Weights of a small contrastive audio-text model: encoder depths [2, 2, 2, 2], soap at rate 0.0033.
Rows from block 3 of the text encoder of a small contrastive audio-text model, named by matrix and row number. Rows with one number belong to one neuron. Each number is 500 + 40 x the weight over its row's rms, rounded and kept within 0 to 999. All counts start at 0. Numbers have three digits each. After the name is the row's rms in percent of the matrix's.
Before each neuron's rows are labels from the 100 texts, of 14848, where the neuron reaches its highest value: "tokens" is the input token at the peak. Only what is clearly more common there than usual is listed. The data: short read English sentences (LibriTTS-R). In brackets: how many of the 100, against the usual share in percent.
# fc1: MLP up (text_encoder.blocks.3.mlp.fc1.weight, 768x128), inputs 0-63
# fc2: MLP down (text_encoder.blocks.3.mlp.fc2.weight, 128x768, transposed), outputs 0-63

tokens: "you" (9 vs 1.9)
fc1.166 089:496434477539495542551530469482493537509486510530414485507517463563531544531545513494493525540504425504444476466477498421559560522500493395519534513557430474552500529527524494538490487512461485
fc2.166 091:480497567534586520487536466566533463481532483433605440517498476539461552486553461510470481524440536484535489526476534463552531610505449557499489526501464481535498441534473490474517511538522496

tokens: "<end>" (55 vs 11.4); "besides" (12 vs 0)
fc1.587 097:481539496491554498428507591520512542502550543532542591514541479569523596519527485472561488502437561465513503479520496558508552473493570488528522538493449474424509428528495537490499529527487481
fc2.587 095:527405573496495535498453392497505474417450520466481518452432519423537534475434540550517460485545496522539457506493531460456507523455440501512523474443534591543465466505562430549483526471468555

tokens: "i'm" (56 vs 0.1); "i've" (35 vs 0.1)
fc1.194 095:538584483518488554486457509436540540454389458570437457515471518567535558509490576454506502471512499497556464481445495479531405494506500528469468459512525572479470480488537555564519459458502510
fc2.194 106:483492498505472523538507540452546518519428461458481477479529536516479457532510476494465523423518482553532418571564406468502503479473496487507568556489428472592508428585541579488533491491525505

tokens: "you" (7 vs 1.9)
fc1.520 115:494421521463529533558459556523476432510474448502517492467471476530454570541531514534479539549545534511522538510490492530473465495435538510499522508509473488583406555577473471506549460475435469
fc2.520 112:529421451506449512514532530501544586490510553518488522470517509590543547521487488549523483455498507546518544510489477443470490459554538565511502462498452483516588498434499552554458438449510499

tokens: "<end>" (42 vs 11.4)
fc1.491 102:516553476467425550492580440560583464525567461488450547519469454512485459512524534545513549477503553544500502448467505466534492483460586483503476448517566581553507549545544521425501528504484586
fc2.491 108:546494518505490455441415530471474528506499507487523538459509485498489543490451464539488501573503467472537524526473478462474491482549477554514519524500476563481548406482494550487400487508462503

tokens: "was" (11 vs 1.2); "has" (7 vs 0.2)
fc1.727 096:464469472556483518465495459549477525458536467545485420408432508536476477529490575482574479454565519582553477471540514517502482540488459492496435457502486483540520508502483558518494520485584526
fc2.727 101:452563512507499559521463493411523548494529500456489466457546548512521506568506529462425503513478524512549481448470509583536475477474472484470553485474448471455472485587489493463566471488473549

tokens: "was" (22 vs 1.2)
fc1.408 092:484561409442528492446549474566508455527529498484441499549476514424459430483539516523464450522501492529533431523479476450511584482551510502435479442540510516510571563443524527542562536491468525
fc2.408 100:445499517544400532508482546510505536448556523472518463503433527527533488519432508455517485508518500477453416529471493499524497517501541486492478418520509559463502547497515556470526480525494470

tokens: "i'm" (74 vs 0.1)
fc1.558 108:479524560532456533522577451428576556487480474567464470461404527502547548511504555416521529463545425487516481558525456502492494489524485535476531559556499484541446453492435476546510502489508492
fc2.558 119:516491506569479511462495446441478551481545403572482482556523433530515505477531491452580473458528460531584522548576431544573530536480502532568505474548499478551476560566522509489482475506526521

tokens: "was" (8 vs 1.2)
fc1.307 101:430577469540464489457554510488452531521550469483525538489473489539513401382482553454521497497553469529498528422522501526519547488567527500428503460500438467467530477438521480523563486517507523
fc2.307 097:481507498451523479524510518552545530434484539463517483445483534509521491545499481575531460481527423521457462488472498528483573536505473493506460450489492527478489541531522434497469464507449602

tokens: "you" (9 vs 1.9); "to" (8 vs 1.8)
fc1.689 114:506545475486400551545536561480479512465443567480500447490517526527539483438441512596484500557532547483495470488534476488469490529460444528487455473449445466449494479460571443440539482491438471
fc2.689 116:456494471526495519459437590478536461483521522487456500562510545418426528542461487465510498544547487570566485444517483508466512528492488515547465493501526478476578517539485490541465487479529493

tokens: "i'm" (65 vs 0.1)
fc1.454 081:399501569468471559492514512452589548513473422486457410418538545504529565480515498441549503526492480443568483460488506448492495507553469518483511526504515471540505492499505528453557548472445532
fc2.454 086:535486511584489497550522532516495498552467542583551523521425502533488515501494583482507515498500453475534502501574434489504477556516438461478475479506518437581529560548507471484440474484476455

tokens: "was" (11 vs 1.2); "with" (10 vs 0.4); "the" (7 vs 3.3)
fc1.671 130:484448474538512534570500459519492484487514461459554547522512473534504541513486526559521577547482481575470481409533531477487482488507490510500482485522551513475481527440528536483532510519546493
fc2.671 123:530442572472514531473459475473478500455483475510498505510441471474496540435505512524462496465552500524464512420577499526589464548484486433524468487483527500499543473569556504569500411536423573

tokens: "<end>" (78 vs 11.4); "listen" (7 vs 0)
fc1.381 101:496540491472476475480500425506500499452486488499535534515486471514598524465526498526613505502497465521481512511446455556437528495431521498519477479528570505463524552491475441513489401554545527
fc2.381 094:443461564476529525473486541488421470522436510479486480470537450482517486513477420519462516491547567517557486479507469427593473492604426464506598543472546498475530463550484482488434494478490503

tokens: "you" (8 vs 1.9); "indeed" (7 vs 0.1)
fc1.305 094:524515485408464516551526509479464447552517502508501536479426551503503509477548561448481461416461473479499477507455539450463527456535470535566531467468530437542466427532535467486541418531558537
fc2.305 101:464523458497518516514476509502535506566454522499486522547569554446425527583466479494456470498470525504523462487489548498526445458464441473524510511483468404475491461522456435556529417476523446

tokens: "i'm" (83 vs 0.1)
fc1.75 085:519454496469403495548508505483523559474506522580514424506489514500479509487517538520539489524523466497538498455433463429454516475493414591515467504515502443489488524576436539521500425519484492
fc2.75 099:521532515497490481463466439454498541499498417547487562591539485576553530498462551437456571522520525513452547561563477516529561490447464539517560463468522509501516533542489565530509532506509526

tokens: "was" (11 vs 1.2); "said" (10 vs 0.7); "it" (7 vs 1.5); "the" (7 vs 3.3)
fc1.756 096:473438480536473501541465486524486525541469525568541502523442466551457468507487515530439453461504491496429562426538411504465511538506477501480522549549431534463420489529445477517481523450493537
fc2.756 099:457476505477498596502517487498515471444493500435511570439578417486497517556472514535450575536521522512488461470477483497540505538508569503518447476492538508464530464468551468493449449518427500

tokens: "<end>" (64 vs 11.4)
fc1.76 083:468490558538494560543459481505529487516506510527482477568517474522496430486533461528484499476489515557565436558460532534501512487562540480490520525540541501490455564472557511467502556510439442
fc2.76 092:520508517449526581482479526494539526448459464480478522456538505543502484511524538540510480569465502525477458481406524496523514458508484580580545427469529495496510524468399436471469466494467442