config.yaml
train_examples: 26041
text_encoder_mlp_ratio: 6
beta2: 0.99
precondition_frequency: 16
max_grad_norm: 1.0
final_lr_fraction: 0.1
Rows from block 8 of the text encoder of a small contrastive audio-text model, named by matrix and row number. Rows with one number belong to one neuron. Each number is 500 + 40 x the weight over its row's rms, rounded and kept within 0 to 999. All counts start at 0. Numbers have three digits each. After the name is the row's rms in percent of the matrix's.
After each neuron's rows are labels from the 100 texts, of 14848, where the neuron reaches its highest value: "tokens" is the input token at the peak. Only what is clearly more common there than usual is listed. The data: short read English sentences (LibriTTS-R).
# fc1: MLP up (text_encoder.blocks.8.mlp.fc1.weight, 768x128), inputs 0-127
# fc2: MLP down (text_encoder.blocks.8.mlp.fc2.weight, 128x768, transposed), outputs 0-127

fc1.315 113:566587531526514509525502509478511505468560463522495442482489511475531497490571499389499504479495470479566486585507538472487491536533483545502539492544550499517468516580511524516446482532521508620472543494485479578561507488505479523469514520541454429495517457590546464536496463434524481493554457527503520482445499439416455539510547555434533434510426488491467491576536447507528482498548
fc2.315 128:467546500568467534514522522517483515460485414498474540506554534480504493571529536389489446527495503512542502564461483463563516488468507522476520484527518490505590625495491570507507480531518465529568462474525564643507477460465445519452509475443507506487494507507520539502476469473524499571519479458505517501521521582561484532568515531458510532512468563462518454506473460572535542435505
tokens: "i'm"

fc1.494 100:533499485462513496503516403549453533470466459521445532453498491489492476512497478543504498534475509480455561523433508421514440496540523519414546467481483485450476495553451451402496540520494484514521497483429485443538429482500560493451499450479522470417495482551525513455512457473564507556456547565564522548513505447474509511454452467485483528450530522516501478499438484657509531556511
fc2.494 107:539510507484558500424502550445510527503524577490513442496449489487503476445504437562493490517590466460502555497474499525477522556558457503543491541443504505502431446491517461461432493551507468514541495451473452528472537486530461577530573443538500486517509516442469444483505528569477490483524496525437464484549392511496471516542540540564461512533509431620548519450507531418505493517477
tokens: "<end>"

fc1.420 110:503493516520502480531510561510455496466468522492475476499526478512486541452438495483492541535523473513484464493454547494491525519605539561551479449529438466527549515412519526389488526524442526513646445530517450566549481562542463564438500464504491495527548511516479456515540559548490432492491514523547504456520488500535489512508519488415502469596468455455473579513535502528558505492460
fc2.420 104:460522524508496487543470522452535468496463530484476555536547470573567516475516547523485467499528413523516502546509419448499498466473498446550457515495503538479510496483466493482530450465514481530452493441417492482440550479478509546501509532493529443552426584600551508483482495426525498540541491460516555374459571533507427443505480492484475509479468520482455522475489422513447518586549
tokens: "i'm"

fc1.38 119:512410543485523461534553466540448532531589537499562544432474474547501532507525500470509418487470504419445495484491535513582528507469518427529444540442576512518460496546498471516508434557501514518508494517545483534531464520473556558545506485495549495476484535479550520582488429463604528522449512539458466503494509452531556554508443510535546539479571466482478529530556479498475489460437
fc2.38 115:476496533582543504485469533566558493443495456548488493524485462465495533433429541490474465511512518501520430492504498486500422477491454510537552565489485512457455510530534448499568502538482550494516530483527529440448567507462478540530419470451507448488437514593479436483600505497514534485510426389511533515536477476449494440542488537549528541458542561502474469536533507411512498509533
tokens: "<end>"

fc1.676 078:487443495565456422518522470577509452485525510611511526560464445496515520473483417486510394472477552441524527508464443488520548526604434442465473489500475518522494498463507552462453462516520510443444506540474520440529463542444565522439476505543445517488470494475494520486452542552582595496496518606505491487495535477475462491497488518532506497474492499538545489453512508433476501494486
fc2.676 092:558492446509558575504457477508575562460453508461526543541514488463552542520526471489508513540527495532493543484513464505419501527536583567476567448450519562465541488509519461483467492501547462405553549495444458465591526498464530473517512496507520481472471474466457524547471531541460539527543430427449504458546500458503497489446529525474532495546450518541484551464482578438411550498522
tokens: "<end>"

fc1.284 101:564585510508503566533557478477492571504484451507493428502499544500524533468508513417466549448551503479547535527497523425522454548545454453582509491474498486536496491502518525523443488533528541532466492530495491547525472563461483604509502492501481468516450521591558450487431511548526468530505496461488509466439451437513483560560530510449417483555530468492486562573419503506464500463548
fc2.284 143:503518465508452520515521509483517495482495453572464487523559473541490504507484572423512515432588474504516551580575484530558440496524443487528470486460544528528552575526495510547496418536556471497623522534554513521498475507441475522484577442537515474480472499456477517460495512487530543567540498457460500439472479556542465457572452583509486418458475464471536480474507491518518549478473
tokens: "i'm"

fc1.151 097:462521466543461489501470519492485536431531513553505463539512504497537539413505545427480485493520503588487497507472460463521501482518546479551504488452550522576515529500564475549525481512452534576499537537543507567534478449514545476492497507515542537491478436530437492592536486554530532542510413564500469529467540497506471552584612516455509519493533511543415449514491451473452432427488
fc2.151 107:527536508517481532464542513487474449479563475464506527453392467499488537433553509441540459480540427590576560533520430457552455475547491485472482523479476447444511470537505496496431454473529522554522503466472531530511493518525606474454430513513499514514533519596498504522540546502536536443489509471515490485577496544486450512576502526453445500527503516505435543516538516473474562408485
tokens: "i'm"

fc1.690 092:511509499489544521488508480530508630500486563490501473505497473550502519520508493559577514500429480482522519498532494541514515557472468477479470415454586547550457489495518514491501494589528445467563533578447563497487486531492491526518444509522545596516521446548565537450543406482513561524440500466517517494422517593542471560453514526484526497515480470490547527503464500556490520551560
fc2.690 102:531511553516494505534485545504546406549542525570519501550528524452542529409527561448545501488470490491571465472501498498469459487516450492502519572481430510528471517490486442563527540531462503519573531498467449428497488466505546469440564489506487417505409476440493484499490550538495408484484464606481531504530535506492526403490458499502466508534522485525440433502530499517536548467438
tokens: "<end>"

fc1.216 088:483475559485512578494564525532483495518530457547555548537476474443498520547449490554516550471526548472499502521554466492444426514530508534515449585541489508472565557502552467506518453440532470543572451521522496501486535433404500460444528486593508443487462511496556471528496593542507514558515436539528552464485463517429484488493562485480500538463485513575544482513495520517579455522461
fc2.216 098:479471558514494467521483447461464433490442520431418474454443472505481507423517514469465438477562496510527421513490509537569545502480485490550482471526460558459457437425456415521488540454513445504517500445524488483485450426555502473539455480489478488552579447548482485481525463460483552469510551480439516500489463511540564516449575522504512523517515557431456553556523513474520560546541
tokens: "<end>"

fc1.664 141:552525513540500544561515516459526517477495472557462453555527523561510476501525539388493536483502443447591477486498504486473456507515453499542513488570531528477491487460449531488514544462495469546545536526539487524528519526487517584481575511479446436449458459537504417472525547551555521489493484501534521467468491515500441490542552598397481469522464445412489476555455425502459504458536
fc2.664 161:536533511552450502501455514515492560467525483516566528543459511477458521460440563414497490543552529575505519533495444507524438507504509483477521557487561528528583545563560593529571424536526475564489503491543498588521493567486430534453534490533489462453495520520507541468493482445563459577449495531515537478534527484488472439558475502439547485483534530500557489472424511478500461462476
tokens: "i'm"